Weights of a small contrastive audio-text model: log mel input.
Rows from block 3 of the text encoder, named by matrix and row number. Rows with one number belong to one attention dimension. Each number is 128 + 24 x the weight over the matrix's rms, rounded and kept within 0 to 255. All counts start at 0. Numbers have three digits each.
# q: attention query, key and value (stacked) (text_encoder.blocks.3.attn.qkv.weight, 384x128, the q third), inputs 0-63
# k: attention query, key and value (stacked) (text_encoder.blocks.3.attn.qkv.weight, 384x128, the k third), inputs 0-63
q.16:143112126120144102103162111121151160139139124123141142118135116112122095126158127131132140130162115137095106142091137117125123144135137179133162086163138096155123130125127127112117100138092152
k.16:147082110166116132140136134110097117116124122133132125101138121123158094120141127125078095132137123112114148139099154094134113116163114117121120137134113126136123146119129105117142118130126141
q.17:140128155142121111165118146103103162150153176126150099133143133112120138126133121125154088130098115149144101171092135156107111149114094165105116132143141126188117122115121138135159147135119114
k.17:132130136174145105131139132123107107082117127111073139135098128148162151133107146125149146152135131125120078108153153135111141145088106124102114117150090131157146136140158105134111113114128129
q.18:120131128129155121113120118104122110106109115113128154112138145101134098135148096121135136140144128115167146145147134136110126166124153153143134135136129111125115140096118127131118117123121105
k.18:126120123105104142121126111123145111115158145096139144127105134153108136134142123137139124124139091128112157118126121115156122107149120132110130125117128120102152117116144117142133143147142116
q.19:122137117133131108145121123138082129118121105144114135132116162113139122149148140119097115149109135127160116151101164113124113133112152116141106174122086127136130146125134132147113091154137106
k.19:169160175116142130139126103097117120122144128122152131132109167137152129137155103129162115116108143165127135096130123128097123126118118145133126115107107102127114116147128112150133162123146091
q.20:135118103133111095150128110129155102100156125083158167092101114113154150126164097111155146133149098186131130149102166130084107095109178100137187142133113139116090178158151078129096160127151127
k.20:143119143115065148183098096114139136163158131145111120118146117104140140097132147098137082138128108153123137136111147104127132082145158140134107172120171126121161108105140135175160163091138110
q.21:138149126113142163128138152123155114092116145132170117137121160127129149095112134139129111136123141153105131112109097160128093156157106111150126144121151096136112107118150114122158142138123123
k.21:125119090139089102147097146169134121130123153114125098122133125139135118114114145129144155111118142097118137121132118096114142128144134091107148137146148118118134144152139141137139143111124140
q.22:120102133102161131128127109120097113108132087133118112101134183132137133132134125125136114172125150128125125129087089127106130138131076159161132142119169144151134124131131148163092162122119127
k.22:126125126174101130120152143151118109096117127134121113125147134141103112122129121118102114160154105132145115102135133110152092100122155104104159145151134132130142132135134117104127127116139129
q.23:144110157105138140172147117102137137121149120144137091104105131121132118122137127146158108111112136120128117134149121093133132132136132146127119141140136095136132138132167132129165116105117157
k.23:129108119160145104160163135104130144116155130119125134160105139137138122113116128152159134115116133111120116146139125139127167104132120100107121102111131130119128104142125148111113102146161113
q.24:168163133134174154124159119126154131108138137110162123159093131141152161103134101128139100091143121123104112115193097171135121149173125114103103109138143123130103124115143109076161114109136127
k.24:115114093133131117150103129152155136157130164122139110155142146097125146110113115106149176125121126094103144147094113143126176127184145129154112121126113112116144126113117161158133121118099094
q.25:135138090150146108131103098149077124103100133129117139128130162121113142140164120116164118124123125133121110131101115133135152134119138132171116119113134150118098140112123140133109125114120120
k.25:166141111141126093117109144148126133129140115145158114119125144097142128107135085138142119111121108132132125103107133159115114140135107140131165102113122138145143137142164118161099135110137116
q.26:119141137129163143081114112127140148116155122100145134112107118126104142136148129128149131150147127147136132143091124119133089123153087149152163104150135127103125140088095127148109154160128132
k.26:091127135127113160138123151111105111102157138123093134111131139135142124121141157129104100098131139119127130111130155117112101126129128104131161121182119127131134127108132098118106142108127158
q.27:152131102115130120156141169125151124107147110129137151112132156142153162113146136115129124161103132128120130120150119124107139128079122143108118094124160178163117090118159131106107118113125104
k.27:114098068161135105157146145174113097122103137189111133125145142121134154147111102128144148165151030120142114157132139141131127098112127131085153131133108120133125143150162108168121121140114092
q.28:134085173128109104127122145100128118107129107117161126098138126102134159113089165115148107144127126148135122112122105137088123121107076125149173123144110123144145164164163110139106144161139124
k.28:124134128106107128149129143131101078126111126120074146126141124145119143120156153098098101153170159125091144120136130123146151120087155095101081149109141120146136102116102114120097103119130144
q.29:132128134119130114097124141137112114156135110155107137128113136084122118153126121150110132161152129127152115112127131117133151128166139118120156125139112112123126146105109135157125100148141136
k.29:150113156102131145108129118129126160109118107111119139104110105136112131126151102150106086124152153144120148102106110116141124129158123150123088136141146114125114121111123118105128130128123134
q.30:134148161117146103126148128091111102144176123134139128139105139111135132135154151156109119148116131100139114139158141135085143136131126116132180161144128122132117093092136101149125071081112101
k.30:165116110097132095102139152176154138094120132138104150122111147101126121121147111098155150163144114123117177127114115114132144117137114148139076096105096118131137121130162140162148156120185101
q.31:130159091158159112070128138152079133162136151122118154135150138099120150114127151123104120170095117117130132092120115100146172108143092158132127113131112179143124152121084122139094112104127111
k.31:175121121130130136065112130136102122105095124102121153098134104081129129118157062112137089162164121168133179129116134124130082101156174131160113163165116103129110130127125098136082133104124114
q.32:109172174164138062092094091120153095151205135177142135141119162127108159084186185142111175190115170080171185155118100135149104159147132067131068141109105146161146139078074107163095101102142192
k.32:157149126104123136159185152097166121102169132135112126146147166163096116076139149089138125089079129108081115220136154129108151090111123135142189083097104115146098095144128141145170095195110147
q.33:168104081158132114126113139169104111148122120136169159147156148078131153103115121120132115137104123091128141037115110190114110148120086104134134147181181113109161138095145141131077153162087113
k.33:138116196113139166061106130130191086159141154056116127100174125101151131081139169119105140174115133125160136166127156160190119073080141089106101104145122141061124058076128117182143146104157183
q.34:163123159163106096130110154129135139111099160127129133076104091114109165161169157141101158108129132123155133062070111128123162012221099103082102166090142117131226129123159098119131107120134111
k.34:163110065099108113136183113117129137129167173150102086155139152104091143156128201128169075173104187120101121101160104137216135123128104189158090113135151125178089122115131142123127101146089143
q.35:123113082168077106140051210150141091157109153075158180156140151165118121116134083115146143086156106111165135095162072114157105154201094110141117135147114117078091119139093058097105100131150157
k.35:175110081144096117116157151148129145121102133101094151155133146107117140140138102113143154149110103102176130111145150137085102109074131122134133119138113175134101099119167115147122122078130067
q.36:232191111094161152164161167081124096187099162126150107132130044113087145151107165147080126099147143095136113166127140155101096108134160163109102083086115205155106137154115096149108055145166127
k.36:147205145196153129181126149076218114118061117096141128108182068176180117104108067117094091133168078161093136207170140140140070128111140119119104094173117150061161131101113100168107139152141177
q.37:111098146160110091146133106106154110135125125078161124104148124128147109144122133102098145107157150154176158099115148112134112142112183044122123162109151126128155100109125122135085141119138141
k.37:128130130137115128158128103070152134152193128153123141108118158090104131098147149147098117139114172137163125095121122129144137151138120116123137136142119131141135143163140125112120108114143093
q.38:105081095090100173097131149175168127168107128135146109153117121091124106148089087125158141104125133122111109131109165145137173149169104143146137127132142096117126119149099142117128127148123133
k.38:146138132152101149140157122100102108120097113132158148137065177125123139150113111127160120135096092136151129088131118122147091147096130158119142116130163109188117115118102131125168120110093147
q.39:077138137117110179116098144094161139117088125149143150094128141095155137138135111131119164130145127128111111089114152140085139120154162125119134145104132067101135146119141090101177098139189162
k.39:099116088078112109167094103109179134111117170121095130125110183113148144108196109181132196144141129095103159131106097131126139090109105133159149112134134137141114141143162148127164163139094141
q.40:088145109134150104136073156089150148108034127089159126119141123115159105140139153113129111168183111135147137162140156100104113124151187151104125130125151156080130139097139140111099076135131129
k.40:108112178159134140137076065176144128113128159151196152111055140145102166150100085105133115076134113130108098134095103147124198105150127123116171087101159111137135139141143122178130176127099115
q.41:183147087109128128094139059078085166128180123140104132141102148117162075122103132160114110109149122106123116127122092140203119093199155094091098153072193149172148088111123111061169100098143174
k.41:108111113141084143112085081162186113112113177072129102083118095118120138128144125172086132098090133162118102126079065140157136149133177143125185123045074115151073132127148163153117165118149114
q.42:142137126061140153126138124127137143132101120142137106091097158163100179112125082104156135136092139105107104090093131154123172122093100133121121120143108134170142192168169153154093165100089117
k.42:180093131157055150150146162161093098150142132122120144139131140122109120095089134153148175097163073153169156142136178160135141106094184135125097145154174128146122149119109091112128124086150123
q.43:110128104122159118112122081104132118130099138133146150131116135142124165143120091129131166139112196130112102079116130133114140133125124178122116126132133132137140106074106138133128183114096135
k.43:126148113152117170126084129148105109175149135168160115107148099127142121146082157137139147130142084124130141092129138143130060140159110131147164087150153137114142111108159079123106139135123137
q.44:129128150109121148110126088097131126164131100132131124110133124140106128127111118136104100163134163148111116111093078139148153113139123184160109144101151146201125108097102154115134137125124137
k.44:118138150160097102106145168156116115054133110111106114101156060136129091145092176146135127148141144147133134140124141118112077111147123083109136141162117144122111147141153119107127108142162143
q.45:171124105109083119153084127120116134090111118092109119125098104150160149081129143112173115102160126061118161158154133126129155138121145174116111152169114156137118122108132160153110092155162119
k.45:180109147109142146145173110113088128089111113134164122174105140123128165161157153134134123143092106145104113138195162153177121107126097125088148096104126127101084122121180103144094115134111129
q.46:134122145133135133107147118153127106110110119136133123124115122119086095112121115170140154121137132114133149126137129142146107109090092129124156140179090104097158138134122107157136136122103117
k.46:123147153102122153136145127104133155153116103136151152158128148102145120134142153099119130119127132162108146117134114092103134114113142114148102125116133117113152139102121131083171127147122176
q.47:138141104114120144168110133098156117124159094087152097109129116128129136141126129104118121122143184106096132122155114146142144165104138153126090154104108169105104117144117101086110155161162138
k.47:114110096128178178136137127146123113153129111153163142139147150119101147105135093150147170119121102118133117138122145157121167092142159164117160144132171146136129139093081119135101141137145132
q.48:103114106110150098155141164112159121126146136136146165166115116125113158098146104118164094097116135134156122150098162123095157100126119113130123167144091097097144147133134118119093099072103099
k.48:134154138089147116118151125156155124156115116171132114128115111143137166165086130103147088172117117122125137141127106092142143116149142175133117125091109150126171112080134085150086148136160076
q.49:133100140130106131132101114093130092121151116108138140179122125140141117140163103133127132135122133120131153147140124170112125131119119151125137115100144130144124129134138131121114160120157107
k.49:117163122102105143113149132131134147119135105124108129128161124115098148136108154138120132153157104113156129127142139123108099126132110127115150142156132157088135117116157153110093097140122115
q.50:112144112088138149124142148108144145135119158144129098120122126136091136134136136157112109166133139123133114141154142120152096095130086141126156155158144099089174119073116177158157117105143170
k.50:072090117148110112126161126133118146104113135138108152117119149153120143153097151142142124114152125112114134083137125121146139123111127105099123098140118105137140131119119104149150171124174140
q.51:092123116119124107127113165132178140126136151152130162148139080144143125124121111124131127175128130146152115141095157133136105095154126102120133173134109106098130139126141160137119132157129079
k.51:168135161117132131115118113133103106151120113147129144132144132152177130170107139106136078118132177106144133140118147141107102134109149144113100130141139158118136152130112088154113149118119126
q.52:126127109118095106147085139102131133134141144114121121114127106153124141144124154092106123122149149125138155130107150125116106126127146115128135146159105119155134100118108130095131118160133154
k.52:103101129103134159111114136137118110149119133132101170104135152142100116153141138120120123135099131118129132123131123134181127133117092146117098135110153122134101143124119125145193178136149126
q.53:155128172133098115135132094137119120100129095153122152166128117119104143116108120120127116129127148123132105126150096145129169130141094139112156097133110133107128165113201116116154094115121136
k.53:157116155114141132138155118129141109127112149169093126133143131147137121102127148104095141122148150066102107137135115140146143128108123080144076138146159141100126122072125147121094059136129162
q.54:129160150133123137120109136155121118108125105106107112153123144125115110097113149139145133122099104133133157160150108169148092124099119111113134137185130138142125086141114140151117155124126144
k.54:103119114130140124142121143121118153093100124140094145159133137124113133146156146125115171107109106148144106112148111103138157112096145150118130118114122111122138161124136134065154094131104148
q.55:149150130129112136140116072142130137099097134097111140159127102137106107101150137111140132104149118099122105165138120132152118118116149151130119128161117150113101182143157138111174130096089171
k.55:162106154173109140131123108104144154139126167131132127148137120117142100083110139099113159120104109110092134124129137107166144095159146112135074140122173143123106135077115143145162121120135113
q.56:127115121134132130109117166117159117142129153120127109094152101139113094113120134151168154124149097155106169123108128129118118158122115126129111101149140097141127114148111134118136179162109144
k.56:101149101142111130124128142133102124155150110084133136135122116137127105117124126135103124110107134155128152175145129105143108136129123142112114137116116135135127160157125145088155130123096161
q.57:114119122170124086148097132130123137127130137184128161166148149119135145136137117100138122141089128179142117111111125111082172168168125121105099117124142113146110126134157118110106139145117084
k.57:161146129120165139127134143107141103158119108107101141118145130150116103128130110125135129120152118118160144149140116145122139147114074160122110168136112128099124145133139139137093118131117144
q.58:118112117123142159074147135128151127121112121113116167114128122126149106154135106115146156130151137117132124145148130098123114153137147119155104096136132112121147152134111125119116137137101157
k.58:101120103103109166112130109104138122149151141113150109140138109142114138101129109117088128130121103119128164126111128122149118126138140165134138144159156139096119132098087138112122131134116144
q.59:116122117144121120130105168103140136146124170119121103115148124147101127134092152122145145129118141108111112141129157133170144109074126127128103140176122137147153134137102123126134128105109158
k.59:128131100142144137109144103128106121120112131131094125146126114129152132124119141135110126115136115132111152108145142120117152129096109156115092081117114107144107144131120096145105127137141153
q.60:108121112119138143109097136128100113110137125144144095132121155130124158118144146119073111165120147118119128130132117143121091097114063117134135144140144147126143130133090130153125149129136116
k.60:109148134134127147136125145144109101120109147117091137113129150125126129124142144100146118135135134138133150083152153116137156127095152100133129140120112084136120118125116107123144156097125142
q.61:138160158152152097140122119157072127139139132131107131151126169141105141143132156114143130121102120127117127133125114129149097161125133118131071148142143167123131107133098136186149137155156129
k.61:162095180179170147151109111086161168117119124103135111162126119093113128131163094130110156127122113149135101093145116117115114123166111156132122125143100098136098136140157164083131140103112154
q.62:133112102122152133138104140128159104124121083114125125146142143119110125121140137118128126107123147123135142118142118135130146143078138153139082151115138141090148144119123132112124144101121103
k.62:118162117108163114121132155151157113145135116153155138121107105096117136144094117163155134125095093146144121149146122110129129105150143154119158120078114155123135116121133112102116116162123123
q.63:129173114113126131128127115131125131114112138122135128132098118132155142104120121118151133125139118115119138121150129132119126135157111130111122114123130159112117100128139125137130155142124115
k.63:123109118152116134148115130118119137150135133128148127138141131121132138141126121112142141133119119105112119135124133145156138100137137130149129115120138119120138132139138120154146149129115124
q.64:119114135203118105154065188146105193159116063125100142111149115082158144109162106131102180106117083087128087144220154145161114157107154160138123156095145157153151114113143114117084124103156097
k.64:134138133161131134177124146138158108146147080108145163177116132166159155103105086185164129148127129114151061105094118118175184128112117146121068110102141141118148075136133116096105115130120101
q.65:171108124138170042131129133171130159098110146162135093177147174131137203156156105121090075132143090086182110102133126100170104143095116083121107137130139143139123099171122082119159125102165141
k.65:141111113146087145122102150115189123109151116112108162122124153143112146123133171135095071126110151107131122063094051142121151129108145164210161117130117146129166156154148139118114163187123088
q.66:138138130182202113152158167139169135100057104105104088162131093152162090101078105127083153119107077114113130156115216103081036116040165105105174119129052122146117118084150110127146154108091161
k.66:113091133111076118143112154102123145117217171133159147089121203062132129166122160159103168111106148118203151071137150111169158114141099143149132178136156110153179118188109151119072149143071115
q.67:157124094195148157115102148092146106203094153172159079123124087141117152126071128073148112102089098135089140139178152138140124147096215175157117118092133175086050058065122147079145166130109127
k.67:166123074128104057101107143153096119079156117120140183175119159125127096146174143119155111107076089175047189080164116112125111124106160163165115134142132042167104153106143123050061120125101136
q.68:060144145056136140150080155114094125093117174174126099126072162026112122142167111173112146133111147089178158094152092133190121113204078087138145167154150082169173133106092132088127134085121136
k.68:184121111101117170148161146129191119151078111150158118155116079164199077134117090127177128152173065172146118165082200118150103126103130155075133051147108154120051065124156101124178096148201152
q.69:137120130088087110117123126124114116087146172166155134147142150062096130211148151105138140110101088112153154153173118123153197136112109141138162146129149083118135185135152145088067121153087114
k.69:128170143166120093114143073147114156167162093113137092120130140146172111108167104105107113120154121126122173116079129124141110135145109060153130097139109143113135136136122141167104095114078125
q.70:083099140106229150115082128101125156067113116139149145135115111137106131078142161121123087116102149105126067147103149150119105152240106177085134128089103144102188171097125129186176083052146095
k.70:126141105106097075183122158151110132157146122153117083143147152133102112113156144096184151074103125159184163070120110113144106130135073116168137128139128129089172099097132131136120152156109128
q.71:116127060161103144111116147161102123170183119163154113134104133157148133137107167148130105160143126072073095142128142090107086115109105117155101143108165150165123104148137133090157134065102200
k.71:116100168109142130125121150126133094119134132156137145201118139158105122155190168108158093129147127099093138109118118092105172123072133113100114142096124080120053105136136118088097137156142183
q.72:153118122122146108105118141146134101101160145133134131083135191158176166108152146105087113146101124131126119103089110090102134157085112089148140180136133138123165119095113153138134172126155150
k.72:133106160133141134110188139127163132121082153120117161110105143152105142077146163110124100122127135138146102142158118137106140123151126093120134135121088177123136086136120159106115124109109129
q.73:068107115101150144152097156142147111117078120170083100139148114146109126115118149084105177143156143037132136147134094160103105148167083143102156163074110106119167117178152136144132109079099109
k.73:139120074086158131159099196169102156129129144140048127104113138113115131155110139158139105143113232109083173163113145117105149135068135101115119100164173137122127104149144165119070137126128111
q.74:121116125138122148129163118167059128163066110162130142127137106148152159110128152101171158105138123112139094136144144110076112123140158144153188114157128148105155163128111156073137113141108150
k.74:150109134124165150122104132102134128159110091119107101121153125062109074123159120139095160156093153145092149120155079133155125131108201189096138124101137073143144121107130167140138141122111165
q.75:149100111157153108134121171125103163156106119129093133123114156142143111137074113168135126105160148128157127139110139114142117139127115135104128118107147087121088157144103098147092105148126125
k.75:155148154108166141117107133138135155154120155118158118109089116113168095164080116135121145172097160126130102097099118110111123138139109157148192130133148140119123150147159084063103130152086123
q.76:074159124108102116148141117107131149102132159128083166097182122136177124102099131098085135179108091113101169117157124190147120137106133131158177119121118101121088117118118081171135172115118099
k.76:116102126155158077135146144116100149137132133131153127138167142142149127135147162145125164122110126185114088163088133117098119130161137138140115137142150083179141094129109149114137144110135103
q.77:154161152139132131090147093096154097130121126136143118145164139113087129169154145150123112122115137137128139130144092150129121131148140112091085132154116117125139088114130168141155131135119107
k.77:090117107122099141114143157128119152130107117148110110119122154156139151096119126142165132108130104125157084137125155132139142125088131140114107134130083139126148143123137121105148152144142127
q.78:154106160143151074123151125141111155130089104132137105150116145117096112159189095131168098095113095104150133112118142073114126168146143155134126135140134090131161167105136109084120108099083155
k.78:101138133144099111088136096130123088140125104132138133127109109112141106124113059157102136183144100102092112116122143173134095138115128101170136144121112119102176194108131082121125187114138146
q.79:121108140122112116133154113124145131124131134126129123133106137122137133137122106138095134165111120097128102162127135112138101136151123154182137118106173144129122108108153131103116124090108136
k.79:148122129118120097132141121132107104137091142121123148144127103146161117119164114127154136112158121152122131149107106139119122145134149102134097132105138119137127130120110107169143148122141105
q.80:181105169124174149134152137157119150152122171123129164092135137144136149083145151169077106149141150133125140108109125158112097134101126108132097092113066121110133156140116102106136140135127153
k.80:148092149135127136129126126127137158152109148156119091123110118124152147125119183139136135120101134137140158129109136099128106112184131112136126136126091152158138109137140101129175099118089120
q.81:143125113114148145146123127108139120144134155143147109148152102129124139153120138120135141130179108142139090138115121152120142123168109109125107151109116135077097112121117130172146097130110153
k.81:165112148122149128130159119126145098126102141112129142178156168072117106138159133125111137144138138154126143148114113106159159116128157128114146105119114130138131113152139152127116104130105137
q.82:113116141138121122159113092116127166102110095122096150110146092150145136111167136146110169124086139115117113146136129137120129171137132123128148143111152135154147133121131091144092116133106155
k.82:191108155102126112127122118166121131161142113104120131125125110139138120106121120124095119139130147097122131129146124086136152099159117134144147117134140135118120144147143150150137118110112111
q.83:137113179126160173123131106094151114130107124148137127132131147109130135145121121153124101093131148133153138144116146144161123164148126155100138091115132107131150132141136143152102134149140138
k.83:125067113171082141106148123128101128182121149140134113132107102140154108113130121112110140115150144117128120119132127112136103172150097098141107131149114137120151108130124106132163156148124145
q.84:119072117145119103129108136161113131150103092139118134142114126140136145116161104123155148135109138096184144099129153095109143138105133098115135125122119148158153155147120095121089119109111143
k.84:110149130113179154144120140131142143124128088110130122116104074117100119135087071147133120153128131127114133091118126149122107129117126113108129169152154126152138160082171138108140139106135126
q.85:107132134113132143128106143106165109128115152135115088135139073172135125130077134153127110117131159150143103138190105156146121136144138124139128143134138117137139106109137143110152135108127123
k.85:160117128131117103142127128150119122132084150110100147123123173065144098126098143162172137112131097134103090136119136169157148106123168130123130098112129097116146104113114130144125141159119127
q.86:182100128145116149110147102153118139159119137153127095108129109109115129123156131107129114146140115119160109147133162088132131109107113120154124125144132110134130114141150116115120116138103152
k.86:101127162084162104125109142137135159130123115140137105133100120121138154114125127124148146114117112128119164123095134123149129113130113157147135171141128132106159133092120134125135144129123116
q.87:121112123129158124147132092111117134123141116129128110089140150141154148126139165188132146124137180079127115071139146121156122149140152107159075172082097130117135074131125125132147133107111133
k.87:134118127096105133170136155132165162138070091115109128107150120125122138104110117134153146142145109107127119114118131126132082124128172118126119152142123081119120119087108100138132121109128111
q.88:133157157103118095122117087144151103105125099131111087129098131126128102181129154102159137110150095135143140100135080104127154180168147125092141129120134124118143153133097094162107132160119141
k.88:100120120145083118112164144142093086143139100126151137141166060126125087167121113112091124119141107110134118118138134128133113148117152103147115148155101149120133165118165153101114127145151100
q.89:145120127120112109151151095156108104118126168146073132117163095155124130128146138078135132128141110107131105148139100154100124114083129161122170082143114141108145156164132142140117162152128149
k.89:125088153143131148095129133171122148137149154111138117151167119127135178135134137120155134101115136122129130152134132115143123098119167104127113109139119155141129119145083119144131128092177107
q.90:132089104144101100117139136121128144140130125109115116124104091109120103116129138127116139159122103150150101136146152110092141084145140150141098145089164156128105106095112148158121078134129135
k.90:123151143074129120126122156119151130106140148117126114146112144128138118104140128108133144138135095120171150147129142146149143089116143134094151088109103149088150155147115121158125134155112134
q.91:102143123116118185147125150110157104118140134120154107137159106148107138120112107141154120108108130106102134127151098154120090124147098121132130154124113118123127120136126175108158108103118119
k.91:170152139122125130110143115130124117118102113134096174119161175076115135131127141135166149093124151131120137123144087127113162142109171166135124102104163121101119108159124134123098121147128124
q.92:164104123090116138118141126151096116147119098121125118124138159094109122152126121124128136108149110136126096122106155122122157113104133126102124145132102137127138114117087130163129159142114126
k.92:085132109135147119129135141097160133113136144170136117140110138115143154120157144124119106135165124133152159133090154107153096127141107119138146126147110131133151151114122101123144117095116134
q.93:124086126143100162124141170131169130147115120133106133127113109126156113106128123171115107165146140141126119153153138141131096134141150092145131127139108127175125125114124137133124130116173121
k.93:133121139152146128137134152097119157124102156127118138102112160126120115124114142131143135132107159131129163114114136137133124138154113161141128151143144107147135100121145139114152154124118135
q.94:155157132137114152138128104097124104131122159131150112102132116120126152134154113133164115121132145124102142115151109130154108123119134139092136122118141121139127168127127111128114137144112143
k.94:122095126147110128111149151159129128136093093138124135108134124134141131180117111141113149107107152133121096085123085129132140124103130110150112153156116103111117129093132110118128133141147124
q.95:118120103139105131127129110169129107122115140130127122144119090133148119125116110082102125171122126107127132111119117130078143136109127140127131133095140138137127122138115122141133131117111144
k.95:130125145101140100150139139125141135122133128099116136137134127111118132139119118118155110141143131138125135165122105124126138154117114121112122137128134155135111121117124129130126138107153115
q.96:111145164121142148174052143110170145112125117102138115074117108155159079118131172170099123107151126153172169171106109148120123077127142049127074108096142178143100124102128131160107190121124137
k.96:136156168124136123155162126175134102126130164166113051135156101145076161167132137095109122101108167091141121131115088177141128159148130107121170146121090124118078132102113122156180075131153115
q.97:149136135150166133135126113098117126195103103141117111137102129183129158162155148110153167113104125139120082175165114069169154122145142126092128127063103128103109086159088145126179085051156096
k.97:133136110120111115126193156093083111107101141110117130148110141127179095185115128073119155137120102100109139143162135148102122089125149149116147153101081127134190135150060147166145095110159123
q.98:126144104147128147103097144115103165159144118101084119073128173089160117154155105204115147113129097126134164129161112100171183133148166112110079135150157137207186161182142149154129140125135147
k.98:108126106155108159102069129095134160117136142084110126147087149137128091120136120130121112137168131170123136187155135162139197081151139108123131098153156118143149107170144172160147105128131130
q.99:141127145087095144143152110118133128090119142157101118133143117105114160120093093113156095128125122079124126165144117147170133124154091093133170113095120145127101141127114143137116103120127120
k.99:146101148050116138138157147158173126098060083116156184154132117167145128073195136100147138092087172141134158130186148161133136091071127126145132084137150157148111060158162057100115097110170100
q.100:102101151125115100146166171160087144124165149135121132148111162103102111143161117105161144122134126147097121109127113124133200132156117159150115115164117117152100116169153119120096169101118125
k.100:135114119116069118101097116116068140067205139131147154125115168093143092215159135157113128113153176147105125117145128120145185148189157134137125116112153110118143143154112121126076127142088104
q.101:125140103181109098124087138127116121128166120105122103103119107081137203151107145159116150105119114129132082142121159128102138112103158103103101155138095137081168155158124202148105138185102154
k.101:123065156061084086172127170121138153103123128084117198126122172057119144098152151118137156119135140145142170089161119123099173107172142140202069204135101100136179119128131132115032137121134141
q.102:165111131104117116179145086119104103136139124109142104160159151157092133124133107100162130126137097146149147141128150091082145084094130091106127124143147165107113156116104140120128130072080110
k.102:117134162105151109178069068115060155094145144156116154111135161145178128137119180142119137124156114088189144137111147052125151104142164134109161113126112144126134113138099099126146167141083135
q.103:178131090146110167139100150096145125145124153109145155117120111132126162124070199136131110121089101105123124159097123099169118124125144098111102117128124134102080179082129106165181136122171121
k.103:144119137151093137121099121140120147140174150098143141139132114117111129106090154162132076124114144081139122143187156136132075116109145172093147091129120145128065114133106070174135118144142066
q.104:106122120146143099135148097151138103098133145146170145197138135107128122123119146115143121144112114148159078159143155098089130085135164156080152119078170147107184144179091139104163118150127122
k.104:139112103118106126142092097142110132096159148132119151152122145099090114121154112104128144169173105138080159174094181116123120111085167123069133139157146137139106143120134133147109094157176132
q.105:139145111107110122099114164137083148157120152137105101141166083103096127057183148103173130107146174119153106161116138113148141096176103123138150157114135181101134081122140087123146067120149119
k.105:130158104156130093144093224142179116132147176140148149116165110157114154111136126117134172148140058133126170123120081110113167110120134107133104108141075152124115187160133144151132105100101109
q.106:139112149144169114143159133129116160132151115099142161129131143108178138106090115179143160122128117119129132154119152132103145122140087133146076121118162096141081135114112124127129155116186125
k.106:120098115110124156117151152118109150113117175148130169108126177106146144149095133095140124137129118111088094116133140134160118120159111090134159119169111149152129123124157137116135127118099138
q.107:136103130119143083143126158140113133158156107168113135092182135079141129128162136126144099113124174130121170123141168126118123097115105141160155099139104113116111127172155101128090113076123092
k.107:140148118168159168130100187115107144158169140177140103100087094142174150158105112159136143141099140151120086107135097158115116133140097135121148105143164111063174109136136097092101161118153139
q.108:149151143100162175123127107133159098124152117164158117124159110109125122134134102136117115102146106128127128165127136155120143118112111096089084073122130133115174086146134118152131128186103116
k.108:104109137151109129144137155141105145166092131159118143109111133109101114112157164109127117109133139111154179169110137091130114118167082089127098141115099114132111112046123136155166119112103139
q.109:105154128095154117140095107107119122115144154155140118130154117120104102139102149086134118107136111139108128143152099126116137115150137136129120143112106124120128135133137119176137118170108133
k.109:166112185131142101108136112150130117126113138104162148145113136150138102124175112108103105127171116151142146134080078097118145105136118123128099124110119134143116127135121132127108114135139134
q.110:134109149158121121114167154126132117155096141173111119148103129100143137113150103128135153122146154092157092105151177101125092127120115131136126142141170138146101110130130137139116145121156106
k.110:130135120105128110099142126124161122113114123135110079111091119130109133126096143108164114143148129097095085149160149122147134144115156164122107120138154143101127150067112131147123132161124142
q.111:144117129138129151129169084127134131144115125134117092131144119151143123140143107109085140118128148155131120128150146138137091124122095153107126154134114142146123058117142137218117125138105117
k.111:142097161127112129138107119108131140183128151125119119152143126140128144102127143120102144110139119134141150124071140088147149153114108143115144145121146126110175136094152096149125115142110142
q.112:155131148139126176114129110118120141137133113151105117109141107113142129120103154148145127117146109128140129108134128155122121125164139124137137137127149124125099141113134134101132146121156141
k.112:144118149129139130126130142130139112117109127116115132111131170108124121124116148123143115120107134107091142118139129126135128117136167144134124109114111134158128104121118122144146147134123128
q.113:152132134126139121084100143110086127141133185119127148071173147125118057095131124125129144105097086168162164147117146109129154103115133145106128146144107131133119134119155149100136088150118144
k.113:107148183118105120127077138151171155139138123134152119127123170155120147137152127112130132091105134122145127107106105121129146078178118111107126111114116109114153115130094154107085175131152138